From a checkpoint of a small image super-resolution model.
Model: 32-pixel images, arch unet, norm groupnorm, activation leaky_relu, widths [64, 64, 128].
Training: adamw at rate 0.0021, batches of 64.
Data: trained on regions of photos with short descriptions (Visual Genome), 101725 training examples, 25.2 epochs.
Rows from block 2, named by matrix and row number. Rows with one number belong to one channel. Each number is 128 + 32 x the weight over its row's rms, rounded and kept within 0 to 255. All counts start at 0. After the name is the row's rms in percent of the matrix's.
# convs0: first 3x3 conv (model.mid.0.convs.0.weight, 128x128x3x3), inputs 60-71, a 3x3 kernel for each
# convs1: second 3x3 conv (model.mid.0.convs.1.weight, 128x128x3x3, transposed), outputs 60-71, a 3x3 kernel for each
convs0.52 097 [143 168 135 157 123 135 135 120 141 103 165 147  89 111 142 117 135 111  84 151 135  85 134 144 107 101 124 109 149 133  84 119 121  91  52  76 118 150 172 132  40  98 168 196  95 104  84  98 170 136 151 143 147 105 151 162 105 123  89  92  78 204 119 153 128 139 119 114 145 203 160 202 110 101 148 132 138 187 134 131 129 114 132 115 124  73 118 129 171 154 123 101  92  96 161  86  60 116 130 138 127 162  73 134 180  84 139  99]
convs1.52 102 [ 76 118 148 138  98 136 163  43 172 149  97  83 166 125  93 175 100 130 106 198  77 107 111 122  77 157 109 150 108 101 131  37  94 147  70  98  68 124 144 133 123 170  93 186 147  90 166 135 108 144 101 168 135 178  95 124 135  77 185 161 141 111 124 175 146 101 142  97 148 128 153 101 109 117 149 163  83 107 115 180 146 118 134 124 147  99 129 138 139 127 123  64 165  88 168 154 183 155 122 122  99 175 144 184 129 129  91 124]
convs0.53 099 [164 167 106 177 184 141 134 179 153  96 151 194 117 136 120 140 152 186  71 117 106 112 145 164 142 172 131 155 155 151 154 146 123 121 146  87 153 139 136 135 150  75 144 123 132 139 134 202 107 126 120 119 125 114 160 146 156 101 132 118  88 136 167 126 166 122 159  66 218  57 119 153 121 177  98 159 128 162 116  81 111 139 100 215 152 159 106  36 167 157 140  81 120 171  96 127 101 104 134 167 120 115  43 181 102 138 178 158]
convs1.53 102 [127  76 140  93 151 127 221 107 135 117  62 111 182 115 118  99 160 120 130 130  87 113 152 119 130 114 107 122 135 101 120 135 113 109 179 172 179 130 111 133 111 109 146 151 124 173 120 109  96  86  96  86  96 119 120 165  95 130 114 152 147 106 123  89 134 112  84 111 155 197 106  91 146 190 158 153 183  98  63  57 127 144 126 184 101 127 156 165 153 172  91 157 132 123  75 121  85 124 163 159  79  59 122 173 118 135 162 167]
convs0.54 102 [ 84 129  33 142 122  91 149 124  93 109 116 133 105 135 151 108 174 129 111 122 128 119 126  77 125 106 149  89 140 120 120 125 113 128 111 132 133 186 142 157  91 138  84 117 115 108 209 172  74 111  75  96 144  84 109 101 141 133 139 143 101 131 149 146 163 171 104 144 132  89  42 107 130  91 127 126 140 139 107 152 127  55 177 129 167 133 139 158 140 138 150 136 130 146 103  94 103  81  60 142  93 161 142 107 124 140 148 128]
convs1.54 103 [128 125 113  89 190 137 124 133 106 112 108 123 118 163 143 160 115 103  96 163 134  77 149 116  98 147 127 148 118 181 164 131 121  91 124  81 199  69 117 129  63 122 137  96  85  85 152 148  85  88 124  67 163 155 133 186  40 136 109 144 152 128 106 150 130 102 174  93 156 157 146 117 149 140 162 155 179 148 126 150 161 159 152 131 174 125  76 153 134  85 107 186  59 150 151 119  89 114 138 124  82 124 165 108  57 131 148 111]
convs0.55 101 [120 162 123 145 159 186 140 130 161 112 127 121 172 172  99 133  90 146 125 144 105 131 201 113  78 125 130 126 143 178 170 130 136 197 140 151 135 160 131  93 125 122 124  87  81 112  66 111 136  91 118 127  99  91 131 150 123 124 150 149 133 105  87  99 138 125 106 150  99 157 128 141 217 185 164 144  85 145 147  74  72 139 124  78 149 150 107 151 110 153 114 117  81 154 134  90  75 150  67 132  46 117 104 107  41 131 131 144]
convs1.55 099 [ 98 149 144 162 181  85 140 160 123 148 149 107 138 128 155 175 136  98  75 139 112 145 143 122 187 100 146  82 108 140 112 138 167 190 160 145  88 122 176 135 118 122 146 205 109  87 118  79 133  93  72 114 140 141 106 128 125 139 138 200 137  71 147 124  76 102 140 103  78 118 145 105 172  93  90  70 175 217 150  79 123 124 108 116 140  96 127 182 165 129  64 109 121 189  98 115 124 176 169  87 109 165 112  96 170 103 120 123]
convs0.56 100 [ 75  72  99  81 132 124 124  73 127 121 143  46 182 158  95  76  78 176 121 106 176 129 154 144 139 127 116 177 104 162  90 119 165 113  97 131 124 129 178 138 153  64 133 117 116 127 106 126 158 115 158 118  91 134 158 112 170 128 121 151 156 138 199 139 104 159 102 123 121 160  56 153 154 128 107 135  99  95 161 119  99 138 126 109 215 158 112 196  62 130 136 116 150 104 150 178  92 120 125 142 153  98 116 124  88 128 114  68]
convs1.56 100 [110 214 135 102 139 133 143 198 181 124  50 156 141  94 108 123 130 129 113  94 161 167 137 123 139 108 140 147 142 152  72 115  84  94  97 128 137 151 144 160 102 127 122 118 121 127 162 111  86 109  78 192 132  73  94 136 154 130 152 171 148  64 147 137 181 125 121  64 112 127 117 131 136 151 140 105 118 161 100 151 135 157 127  91  71 137  95 120 106 200 128 130  86  85 114 131 173 111 136 142 135 130  58 152 115 122  90 146]
convs0.57 102 [141 152 169 139 197 130 122   6 113  38 114 148 139 148 134 127  73 120  97  77 107 141 111 123 110  80 124 166 137  70 140 112 144  99 134 157 138 103 104  92 143  63 159 132 166 105  70 123 116 113 160 109  96 145 133 108 127 142 182  93 170 133  95 174  95  69 173  94 131 100 163  98 148  74  95 112 101 117 119 132 137 145 172 150  94 119 126 116 155 168 128 190 133 149 134 109 117 151 120  94 103  88  70 139 155 116 163  77]
convs1.57 098 [105 175 131 141 104 134 129 142 154 111 138 112  84 142 131 141 108 136 106  84  76 152 169 111 132 162  55 114 165  78 157 166 152 128 118 130 143 113 116 106 125  96  94 168 131  95 123 138 142  69 148 163  88 122 130  54 167  61 123 106 101  43 135 103 167 150 195 101 132 125 136 135  91 155 132 124 115  97  59 107 153 107 106  85 184 141  97 118 111 133 138 145 156 101 114 140  80 124 115 166 121 151  72  97 207 163 189 129]
convs0.58 103 [108  79 144 137 106  88 177 139 138 105 144  79 148 133 107  75  96  88 168 171 129 144 133 100  74 143 106 108 174  85  79 159 103 103 160 138 125 104 113 141  97 114 148 174 141 108 147  98 180  77 111 182 108 104 161 130 120 186 127 110  87 130 177 122 148  99 120  78 118 154  74 118 125 103  67 102 110 110 158 161  95 179 178 130 130  69 102 124 130 134  73 119 116 125  79 161 154 165 105 137 130  88 146 176 131 185 105 131]
convs1.58 095 [ 39 101 135 151 122 117  92 110 190  72 164 160  56  95  82 103 102 145 170 172 195 132 131 135 133 123 123 123 122 150 121  99 159  99 150 174 101 140 128  72  62 136 118  98 131  86 117 125  78  81 110 134 112 116 131 110  74 127 161 126 164 104  62 131  91 142 182 133 114 101 129 128 179  92 145 210 116  92  90 183 145 122 100 113 111  85 158 134 168 155 158 161 118 231 197  92 135  84 118  98 127  59 117 150 142 137  96 112]
convs0.59 102 [198 146 128 168  76 100 159 108 169  86 146 137 143 184 143 118 125  98 164 170 141 134 190 108 146 162  96  96  90  85 107 138 101 120 110  83 127  75 124  93 169 149 125  86 170 131 107 203 136 189 127 159  66 127 152 191 126 178 120 162  96 110 159 126 116  99 144 108  72  77 154  68 143 118 130  93 174 185 121 138 148 130 149 146  98 126 152 159 126  91 136  93 126 136 209  89 115 188  94 106 129 140 145 145  79 166 149 102]
convs1.59 096 [135 123 122 127  83 121 188 101  93  99 109 159 103 137 181 150 107 145 131 172 162 142 109 135  87 125 123 192 111  59 109 152 152 119 169 146 128 143 134 137 153 169  47 127 144 157 176 151  81 166  96  90 163 133 116 176  98  73  99 122 178 101 110 133 124  89 134 184  96 166  94 100 155  95 173 151 120  76 184 160  97 146 134  74 167 158  88 223 121 162 122 192 151 112 154 162 156 126 149 130 175 153 124 133  50  94 155 146]
convs0.60 098 [130 109 192 167 122 196 143 117  77 109 137 132 180 101  89 140 162  93 142  79  96 118 117 164 124  93 115 118 129 196 122 126 142 148  60 127 156 142 202 107 108  92 175  97 101 136 109 107 131 120 153 121 126 117 131 103 157 129 149 136 127 124  96 115 118 176 135 103  99 112 123 116  65  97 157 161 127 175  70 150 109 149 214 117  83 124 148 165 117 177 147 126 144 125  91 122 118 147 164 203 130 135 142 170 125 111 149 128]
convs1.60 099 [140 136 113  96 144 117 126 111  96 114 124 216  80 149 174 154 167 136 130 145 114  99 115 171 155 103  89 124 140  93 159  75 103 129 122 138 115 141 174 160 125 179 101 101 143 120  84 111 117 154 214 151 105 119 100 109 166 129 132 137 114 129 107 108 126 185 136 101 115 162 125 143 125  57  95 119 126 128 163 167 159 157 122 155  60 181 112 134 145 172 165 120 146  71 125  80 130 121 125 147  72 145 108 168 150  55 198 125]
convs0.61 097 [104 115 130 122  96 132 116 109 124 155 166 117 155 124 100 177 153 162  60 116 177 132 161 155 118 115 128 123  98 129 107  99 178 113 170 165 141 131 128 114 164  97  94 108  99  96  93  56 203 159 129 144 184 117 103 152 108 130 127 177 187 147 150 158 153 101 121 135 138 103 214 126 107 155 155  77  91 115 158 118 145 153 108 184 127  86 100 108 116 168 100 100  93 100 132 174 105 184 138 124 189  58 183 143 174 100 130 174]
convs1.61 100 [ 86 154 125 152 136  94 155  96 112 133 147 126  99 158  86 107  93 125 182 125 128  90 123 135 107 107 150 145 112 149  79 110 127 120 104 104 149 130 149 108 121 143 166 117 134 126 113 102 152 126  66 180 134 123 135  61 128 112 162 137  23 131 109 127 139 105 172 112 176 167 149 108  97 157  98  85 112 105 159 128  94  81 157  91 173 166 181 176  71 174 177  91 167 126  96  74 141 177  96  97  80 156 165 119 154 140 183 193]
convs0.62 099 [ 90 101  95 104 144 159  99  88  76 134 108 160 149 105 137  89  97 173 126 103 124 100 122 120 178  92 131  95 128 147 131 181 126 143 191 182 147 121 125 137 179 125 146 201 165 181 120 132  98 133 150  98 173  84  63 102  99 156 120 133 150 144 131  69 117 149 125 149 145  93 123 119 127  82 122 152  51  48  44 142 153 121 152 115 115 144 117 125 109 159 166 144 130 127 138  97  97 121  98 149 119 115 122 188 176 122 102 129]
convs1.62 098 [146  93 103 119 150 198 162 104 113 165 174 112 179 125 154 151 100 108 137 127 101  98 159 105  56 101 208  54 127 155  90 143 153 148 166 135 130 132 113 127 151  78 181 111 184 108 166  98 159 153  80 102 177 126 179  71 139 163 179 148 143 152  93 104 138 147 135 129 119  73 169 146 201  68 151  83 118 121 153 166 167 158 102 148 178 113 191 110 137 184 141 132 148 137 227 104  93 121 120 109 128 120 103 164 204 138 142  77]
convs0.63 102 [ 73  78 181 118 128  95 163 102 132 103 111 132 139 146 174 193 105  97 132 101 130 124 149 100 140  58 168  86 143 195 102 131 144 117 102 159 146 148 118 107  94 106 171 198  82  83 109 129 108 145 184  90  96 131 142  49 151 195 129 108 150 111 151 150  90 183 165  94 164 120 209 172  62 136 166  78 128 167  62  56 129 138 158 166 125 173 142 129  62 164 111  64 110 135  65 152 135 196 155  93 157 166 111 135 106 159 103 155]
convs1.63 100 [113 192 118 190 114 159 112  76 183 146 151 122 160 132 113 169 104  55  82  93 157 133 153 119  97  72  66 163  93 129 120 164 179 120 191 153  65  71 125 139 129 128 127 137 168 120 125 145 101 108 156 124  96  74 125 150 187  98 149 169  84 125 149 126  64 105 138  87 116  91 130  75 129  75 140 105 112 165 137 124  86 137  80  65  83 101 114 173 172  78  89 202 145 171 133 165 157 144 163 109  78 144 151  95 166 112 213 117]
convs0.64 099 [125  98 133 149 100 122 166 175 104 118  70 174 136  99 158 115 107 112 169  87 115 171 112 104 107 100 135  96 103 109  63 166 125 158 167 151 109 189 124 103 118 148 141 157 153 114 147 116  91  88 127 101 117 123 106 162 149 112 102  72 148 138  90 147 136 130 125 182 185 121 131 177  76 125 139 132  93 161 125  99 144 192 122 114 126 103  97 132 102  96 126 128 170 112 150 134 196  94 124  85  84  87 144 123 157  94 144 116]
convs1.64 101 [ 86 110  83  78 125 157 150 180 132  45  78 185 124 102 192 131  86 143  59 118 114  87  98 108 137 176 116 135 109  92 142 106 134 107 167 127 138 170  75 149 145  89  81 150 133 121 122 134  88  82  96 129 132 144 102 104  90 201 144 165 121 156 132 130 115  98 111 160 131  95 102  84 178 130 116 118 112 121 135 174 123 136 106 212 138 125 116 136 106 141 151 157 105 122  94 116 171 118 166 140 162 117 225 116 155 136 104 150]
convs0.65 103 [ 84 102 157  95 135 158 161 110 146  95 142  70 109 132 101 134 134 164 145 152 146 128 108 168  86 118 128  88  94 189  85  65 131  88 155 152 110 142  87 166 138 104 166  79 123 109  60 150 109  98 148 177  99 142  88 104 118 101 167 157  90 126  82 131 137 118 117 131 124 102 179 104 128 147 140 116 197  95 174 121 159 151 135 133 116 140 186 126 161 102 109  91  80 149 174 165 126  79 109 173 183  95 155 163 125 128 146 176]
convs1.65 098 [118 124  82 127 133  65 137 104  79  93 200 177 116 172 220  94 138 139 164 170 170 148 136 162 142  61 169  35 208 123  78 144 161 126 146 121 155 225 119 120  62 126 140 127 156 104 109 117 167  98 169 204 152 137  99  79 130 148  88  89  92 178 133 148 153 107 177 171  66 115 105 141 113 140 144 173 192 157 154 123  95  85 183 117 137 116 165  89 116 115 133 103 127 139 138 112 121 160 170 114 136 139 145 160 133 132  95 149]
convs0.66 103 [140 155 127  85 165 111 104 143 141 147  83 111  95 136 151 120 105 116 170 162 104 147 109  70 124 140  56 131 145 117 169  81 114 153 138 114 112 105 154 111 145 105 124 127 105  56 177 105 128 153 138 141  72 126 226 163 126  72 134 117 175  77 112 111  64 125 147 104 159 151 117 156 123 105 143 154 117 135 101 119 147 107 102 148  74 154  77 150  99 128 132 226 106 138 109 125 181 135 164 153 156 121  97 149 146 177 150 142]
convs1.66 097 [105 102 182 151 174 138 162  99 103 128 159 120  80 186 125 187 121  98 141 173 149 146 103 143 103 118 125 104 154 136 171  88 130  75 138 109  72 189 142 147 154 106 149 171 142 137 105 146 153 152 127  81 137 129 127 141 108  68  99  80 178 164 154 146 129  94 116 118 135  81  86 152 141 160 139 143 142 111 176 123 137  85  97 150  73  73 210 133 156 129 149 130 190 105 136  80 119 160 132 112 107 188  76 100 144 104 126 174]
convs0.67 099 [117 157 140  81 140 181  74 114 146 147 185 154  97 116 154 147 149 101  84 149  95 122 139 138 139 119 111  96 137 135 115 142 172 134 102 171 147 138  95 101 111  85 180  81 105 123 183 142 138  81 185 142 166 127 144 108 161 132 134  83  87 140 103 164 120 140  97 147 101  84 128 113 110 198 100 120 174 160 116  73 116 140 112 105 111 183 101  96 159 132 121 137 113 145 119 135 135 139 142  98 118 113 119 153  89 103 129  74]
convs1.67 098 [117 153  89 116  74 159 167 137 109 138 206 145 117  92 138 103 161  82 105  89 115 128 116 109 102 140  74 117  81 102  98 142 117  55 106  90 115 180 199 129 152 103 118 133 136  99 162 170 181 143 137 146 148 137 161 148 166 153 122 163 121 135 128 149 163 128  68 114  82 180 150 115  98 128 121 130 149 155 152  76 120  55 161 135 141  76 222 109  71 110 109 158 157 175 117 169  27 116 149 156 107 150 121 120 123 173 126 161]
convs0.68 099 [123 163 103 148 166 142 169 139 136 115 123 162 137 160 130 136 115  81 124 130 104  58  73 155 140 167 103 156 132 129  75 120 136 142 148 154 117 142  97 160  97  67 105 143 164  62 175 107 114 121  80 157 146 136  91 165  77 110 140 132 136 160 139 100 171 193 149 116  50 194  86 149 120 118  79 155  75  88  77 131 125  82  83 118 115 174 128  53  91 159 116 106 132 177 157  84 148  82 143 196 112 150 138 131 118 130  27 119]
convs1.68 097 [129  78 180 126  79 148  86 176 130 108 166 182 150 112 139 176 112 138 165  98  83 132 113 159 109 123 152 110  73 114 106  97 157 127  97 176 115  98 124 120 187 144 124 189 155 132 125  93 188  98  94  76 169 118 119 102 150 158 174 106 132  77 141  78 113 111 120  92  63 156 151 109 133 160 106 113 129 147 148 123 157 102 121  59  92  89 153 144 124 159 154  43 163  90 103  92 128 167  71 107 132 146 162 141 103  88 165 124]
convs0.69 099 [173 135 109 119 129 138  90 164 166 178 139  96  82  97 223  54  71 104 172 112 117 151 151 130 128 150 128 147 157 128 107 139 117 127 114 114  84 170 118 163 121 109 127 143 141 115 104 185 140 114 168 135 121 126 132 104  43 133 101 143 115 120 109 166 116 216 146  94 174 124 107 163 113 124 104 108 152 113 117 110  53 123 123 137 151  78  94 109 135 142 109 194 130 129 107 153 114  77  61  69 193  95 107  68  86 102 147 182]
convs1.69 101 [ 98 113 162 125 142 130 132 134  52  83 107 133  98 123  91 143 123 192 105 149  69 202 118 140  96 113 164 131 140 128 162 128 135 134 141 139  67 156 112 109 165 169  95  93 205 111 115 127 164  95 151 144 100 165 103 153 108 119 131 202 122 118 126 143 106 135  68 137 124 139  81 167 184 125 155 176 109 159 116 161  73 120 134 192 180  41 154 101  98 141 162  88 158 100 170 127 119 127 187 154  62 131 131 168 173 145 158 117]
convs0.70 101 [160 133 133 117 117 158 169  89  91 106 178 142 163 153 106  64 223 130 184 182 152 165 190 128 168 132 101  91 104 196 141 118 149  89 141 116 127 102 154 114  99 159 107  92  81 137 128 112 136 167 161  77 127 107 187  96 149 112 150 113 141 134 125 133  84  61 147 142 112 169 123 123  97 166 123 137 100  93  77 148 141 119 103 101 101  84 145 151 187 149 169 149  73 134  84  64 151  91  73 160 112  96 177 117 115 167 149 191]
convs1.70 100 [145  93 160 151  84 122 131  99 102 127 126 144  83 110 114  74 100  85 163  61 136 123 127 116 189 142 117 117 171  60 101  82 132  67 174 169 126 184 139 150  76 163  50  75 128 118  43 155 104  68 106 115 115  96 133  93 124  94 156  89 100  77  97 144 174 133 112 180 103 123 180 215 153 124 169  87  95 190 158 135 152 104 189 173 121 121 183 162 177 101 173 101 151 136  80  86 163 149 178 163 145 162 186 158 115 145 136 196]
convs0.71 100 [170 144 118 194 145 153 148 139 103 130 125 138 161 115 122  93 146 182 159 111 132 130 120 130 113 133 186 120 138 140 171 160  93 160 147  93  60  51 122 149 209 131 172 165 124 120 106  92 112 143 124 133 176 149 118 155  56 157  49  96 154 124  74 100  76 148 131 131 117 182 136 166 177 151 123 146 160 167 168 140 110 101 108  79 147 132 122  82 173  88 147 139  72 142 114 158 119  92 130 130 125 123 132  90 102 153  68 128]
convs1.71 099 [158  78  96 151 133 109 126  93 119 137 149  88 134 146 119 107 128 122  86 139 148 109 157 157 158  91 154  85 146 166 133 142  81  88 140 153 157 103 114 145 146 199 158 147 184 105 141 107 152 103 131 164 126  91  91 148 110 100 116 101 104 113 140 130 118 123 108  90 199 112 121  89  92 107 117 116 171 149 141 141 137 119  70 163 165 177 191 162 151 182 115  75 111 151  54 130 151 124 169  93 119 144 144  56  95 150 115 147]
convs0.72 097 [131  92 190 130 102 143  88 114 166 100 172 119 187 148  92 125 152 149 134  83  99 136 117 120 103 123  85 157 148 128  43 139 119 225 152 136 171 112  93 136 107 110 102 142 133 128  89 139 177 164  99 135 198 128 142 112 117 146 132 131  45 118 152 121 143 144 163 125 113  39  91 165  84 109 159 134 124 118  93 163 234 130 130 146 111  96 115 152 153 158 118 195 117  60 111  64  84 104 145 169 144 135 143 167 162 183 117 165]
convs1.72 098 [142  62 128 113 124 147 125 127 129 168 134 104 126 111 117 134 139 196  93 109 120 122 174  93 102 161 101 124 181 153 116 153 113 157 118  46 115 126 134 140 135 117 135  62 164  76 116 189 115 100 104 115 155 108  96 161 152 132 116 140 122 139 103  91 138  82  93 112 106 115 149 160 173 139  91 137 112 116 151  63 129 116 121 129 142  91  77 125 169 136 109 113 100 105 129  88  56 125 183 159 103 131 119 135 126 121 125 133]
convs0.73 101 [159 126  97 142 103 107  91 159 126 134 116  99 152 151 119 111 137 116 124 136 122 138 102 169 163  93 129 192 139 113 100 126 123 146 148  87 188 155 126 114 121  23 145 137  83 124 163 140 119 100 154 101 117 122 187 152 139 127  97 135 101 115 149 113 115 214  77 106 142 147 155 121 142 147 149 121  78 101 133 128 122 127 122 134 103 103 140 159 130  72  73 138  97 171 136 121 115 144  95 115  94 136  73 137 151 153 161 186]
convs1.73 101 [142 112 138 115 114 185 117 165  99 102 125 125 139 172 126 108 182 163 155 150 212 134  90  87 121 132 147 124 163 144 135 153 190 115 127  86 160  59 115 163 138 143  96 126 100 168  89  88 115 109 184  99 110  84 127 116 163 101 144 144 177 131  97  63 146 142 146 127 160 186 136 138 116 135 186 101 111 152 136  99 125 195 132 130 161  72 145 137 143 141 116 133 146 127 103 162 154 152 120 114 139 110  90 163 103 138 124 174]
convs0.74 100 [126 168 190  53 117 183 104 147 132  69 188 148 130 109 139 135  85 102 206 103 129 113 111 112 154 137 144 108 152 163 150  75 135 112 120 152 106 163 130 144 105 151 133 145 172  78 117 115 133 140  96 140 146  87  82 146 110 168  98 136 106 103 136  92 121  88  94 124 170 109  85 159 187 111  54 137 148 126 154 152 122 167 117  97 141 126  82  98  79 108 153 173 146 146 151 113 104 143  91  70 135 105 145 170 104 158 152 119]
convs1.74 102 [ 66  50 110 148 179 110 110 125 145  76  99  95 114  90 109 180 156 110 189 139 107 143 130 151 150 102  90  92 145 130 156 143 133 101 139 123 116 130 166 131 135 146 154 162 153 164 164 161 144 121 182 161 135 117 116 154 138 118  76  79 157 118 105 127 155 102 140 170 183 118 128 150  66 148 137 136 145 109  74 148 101 105 152 148 105 160 172 171 202  99  97 205 132 146 143 124 101  72 138 158 144 127 162 108  96 192 133 110]
convs0.75 097 [ 60 152 124  91 110  70 134 120  94  96  83 134 101 106  98 181 125 151  87 136 122 174 175 104 129 178  65  65 130 175 113 137 143 110 109 109 106 153 144  76 105  79 185 144 136 174 107 110  86 150 157 141 100 129 106 139 126 108 161 155 116  95 103 117 132  89 131 158 163 112 129 103 151 111 159 130 175 148 160 155  93 126 133 102 156 109 160 149 187 118 151 142 123 120  51 121 117 122  94 156 111 154 121  92 121 152 110 129]
convs1.75 099 [123  84 158  61 116  91 185 122 187 140  97  95  90 174 109 109  96 187 138 127  39 128 112 120 164  98 143  99 147 157 104 112  64 155  94 143  94 170 105 135 132 109 160 110  85 126 132 152  30 135 126 175 159 216 150  65 132 109 138 180  90  82 163  87 132 146 151 159 107 153 142 124 140 148 122  85 182 108 133 143 123  95 107 136 159 175 143 113 126 159 145 126 126 161 117 182 150 167 139 157 165 147 130 144 113 140 151  79]
convs0.76 098 [ 79 136 111 132 112 143 151 118 146 203 138 134 131 129 147 159 135 124 138 100  86 130 124 110 118 104 118 121 148 179  81 145 140 127 115 123 148 144 110 191 160 114 113  98 117 128 162 119 159 126 105 172 216 142 133 100 164 138 117 173 124 120 133 113  83 129  80 185 114 141 120 141 128 124 105 101 113 104 122 110  93 116  98 119 106  81 127 111 197 147 159  90 115 159 147 126 136 105 116 159  82  97 134  94 144 150 156 144]
convs1.76 101 [117 118 148 170 156 160 173 119  66 143 197 120 101  96 184 128 116 112  96 174 109 109 192 120 108 109 106 167 114 134 171 123 134  99 167  97 141 159 146 153  42 126 143 109 118 103 134 135 135 133 173 130  42 147 132 136 123 148 142 145 110 139 149  72 141 137 117 114 161 136 192 112 146 144 119 107 153  98 171 152  82  42 116 130 160  90 195 103 127  94 133 124 111 111 137  86 100 149 173 141 170  92 128 114  88 114 191 117]
convs0.77 100 [162  85 189 114 162 104 107 145  93 198 149 185 134  63 162 156 138 150 133 107 150 120 171 148 144 133 162  84 105 165 147 116 109 121 111 167 148 136 154 120 131 157 130  92 135 136 160 174 149 130  97 141  91 119  94  57  80 129  74 116 206 139  96 144 150 129 154 119 122 138  96 124 120 167 110  94 137 104  75 113  93 113  70 169  87 112 122 160  98 119 183 105 127  63 122 138 146 165 199 113 108 109 109 137 178 131 158 112]
convs1.77 099 [ 70  64 159 118 106 150 128 160 162  80 172 105 126 169 113 132 113 136 161  79 111 203 146 126 123 154 144 133  97 162  47 112 137  89 128 165 188 126 106  94 176 151  97 118 130 125  75 135 114 164 144 135 141 194  72 156 147  78 162  86  62 155 134 137  93 135  99  56 160 104 116 138 124 135 107 107  82 133 126 112  49 105 119 145  86 152 164 139 105 142 120 138 168 142 133  88  89 111 101  95  54 136  95 163 155 142 144 131]
convs0.78 099 [152  92 121 128  96 118 123 169 121 117 125  93 117 136  89  83 115 127 124 111 167 167 118 139 125  70  96 134 147  67 129 151 137 121 152 123 161  73 100 118 130 143 146 151 147 136 116 135 116 117 134 168 163 135 132 162 163 129 195 161 109  78 186 137 113 115 110 117 146 157 130 121 171 185 109 109  48 147  80 194 102 149 138 140 103 141 153 118 160  93 154 130  81 176 160 185 140 149  71 149  93 151 128 131 100 137 109 107]
convs1.78 103 [145 112  67 145 122 126  75 144  97 165 126 181 114 161  44 129 134 169  78 124 144 145 113 105 139 138  95 144 134 110 151 178 142 167 143 103 143 100 159 114 197 102  91 202 150  85 150 108  81  99 143 143 131  95  49  98 147  81 139 148 106 162 169  93 155 108 135 142 201 132  77 101 167 139 142 127 140  99 123 131 135 121 113 121 171 125 150  52  70 137  70  99 135 126 120 111  89 114 128 136  98 126 112  82 123 137 138 125]
convs0.79 097 [123 103 108  97 128 138 113  76  83 159 106 117 125 167 160 150  41 130 122 103 117 115 155 109 111  48 103 154 120 172  90 134 189 109 160 113 129  77 122 132  44 113 101  95 117 157 110 107 127 127 112 147 152 120 174 122 130 142 128 132 104  92 153 179 135 115  98 104 163 109 195 119  15 146 174  68 106  98  80 190 155 116 145 132 135 125 158 115 109 122 137 109  84 147  80 137 116 161  26 154 117 128 114 110 149  96 101 124]
convs1.79 097 [ 95 136 111 144 154 110  46 152 109 163 136 104 184 116 155  98  67 201 112 139 158 118 144 147 156 128 131 138 182 182  97  91 114 106 169 139 109 121 118 121 171 198 116 116 131 174 144 181  88 141 111  86 120 169 173 115 143 103 175 129 152  85 143  83 127 174 163  87 156 111 107 104  95 142  65 151 113 157 145 147 163 187 142  91 118  85 117 105 122 153 102 154 159 104 132 105 160 101 142 170 138 130 148  99  47 132 115 106]
convs0.80 106 [170  96 161 223 140 132 135 106 117 110 160 191 150 130 139 115 130 103  71  94 104 179 134  99 117 152 104 152 189 104 113 111 173 158 108 177 147 158 128  99 108 131 105 131 155 134  81 108 109  73 129 114  72 136 147  47  89  98  84 111 148 162 100 122 103 151 121 114 163 101 130 148  89 180 132  75 135 117 121 129 144 105 110 108 137 154 124 163 131 177 169 115 135 198 188 167 107 123 110 138 165 179 151 117 196 118 114 139]
convs1.80 098 [139 106 111  80 123 103 126 101 115 123 120 140 101  88 138 181 125 149 105 147 105 143 114 192 102 106 105  83  72 128 101 167 113 102 128 134 167 158 111 174 126 120 133 154 161 155  96 153 151 126 141 174 143 137 106 114 107 138 120 151  88 186 132 169 123 166 119 128 156 105 165 130  70  97 119 136 105 154  86 154 138 104  69 183 127 108  75 150  93  79 118 121 150 151 134 121 118 124 121 129  91  94 103 115 108 101 169 150]
convs0.81 098 [167 140 116 152 141  91 183 190 164 123 164 101  96 142 135 102 129 134  94 114  64  95 140  96  89 164 171  98  83 118  98 135 188 142 130 135 139 116  97  97 133 100 112 126  49 181 163  95 109 102 110 123 144  87 126 159 126 131  86  94 114 109 119 125  76 153 106 121  85 176 141 140 112 197 134  89 143 121 174 131 142  48 135 124 120 141 136 110 118 148 179  79 202 154 108 150 175 104 148 163 114 109 152 149 172 130 142  95]
convs1.81 099 [149 142 125 179 153  72 158 118 138  60  89 105 122  61  94  66 146 172 141 113  79 107 151 141 151  91  98 106  69 101 106  96 140 146 142 171  97 156 121 152  96 134  97 113 160 111 127  42 116 137 126 133 125  63 148 171 147 169 131 172 163 144 148 118 167 111 126 152 121 160 172  89 137 141 127 102 144 106 148  99 124  97 149 176 153 138 120 147  75 103 163  90 137  77 161 134 145 163  63 116  73  81 105 122 129  81  99  97]
convs0.82 103 [145 126 215  98 175  65 140 114 168 173 159 122 190 130 146  78 122  64 205 140 111 128 119 130 148 170 113 120 142 152 157 148 187 133 130 148 128 113 135  86 126 126 124 133 129 133  95  68 128 107 173 138 108 104 168 109  97 160 121 128 148  43 108 190  70  85 208  94 107 125 139 127  84 116 188 154 138  82  96 131 144  99 177  79 171 129 165 188 113 104  86 116 112  79 171 105  80 120 109 109  87 130 112 101  79 123  66 150]
convs1.82 098 [ 74 107 124  97 174  90 146 143 141 151 135 119 172 167 148  97 115 142 100 162 103 124 106 142 109  78 125 101  99  71 187 137 170 127  92 145 119  88 115 182 109 117  60 104 136 194  89 114  81 112 146 164 103 156 107 143 159 156 147 180  73 132 137 137 142 185 157 124 170 108  66 121 129 136 115 175 147 190 167 160  85 112 108 121  92 157 143 121  94 136 191 157 181 121 136 122  97 157 148 100 131  71 108  46 110 164 124 120]
convs0.83 099 [101 126 170 197 168 130 123 172 169 125  93 102 173 172 167 109 137  89 152 152 156 157 129 185  94  87 217 122  95 122  92 113  35 157 136  89 116  76 127 150 153 137 103 176 160 138 168 135 219 135  71 169 111 125  96 145 114 182 157 118 126 141 153 138 167 107 111 147  97 173  94  77 114 143 202 172 120 150 148 117 132 144 156 144 139  98 136  70 115  74 115  98 168 140 124 111 144 121 127 110 123  84 114 147 140  72 128 101]
convs1.83 101 [ 90 190 115  96 117 160 123 139 104 169 122 126 141 125 149 102  92  86 109  99 125  91  88 161 117  86 146 152 116 119  70 140 156  80 128 113 139 159 152 116 112  87 153 106  99 110 117 136 168 113 132 151  25 192 148 102 139 115 114 129 155  78 156  70 150 168 180 138 108 126 160  62 108 110 149 191 124 156 196 154  69 123 104 129  94 152 108 138 150 159 137 175 177  97 127 149  55 156 151 154 103 108 123 119 104 110 109 161]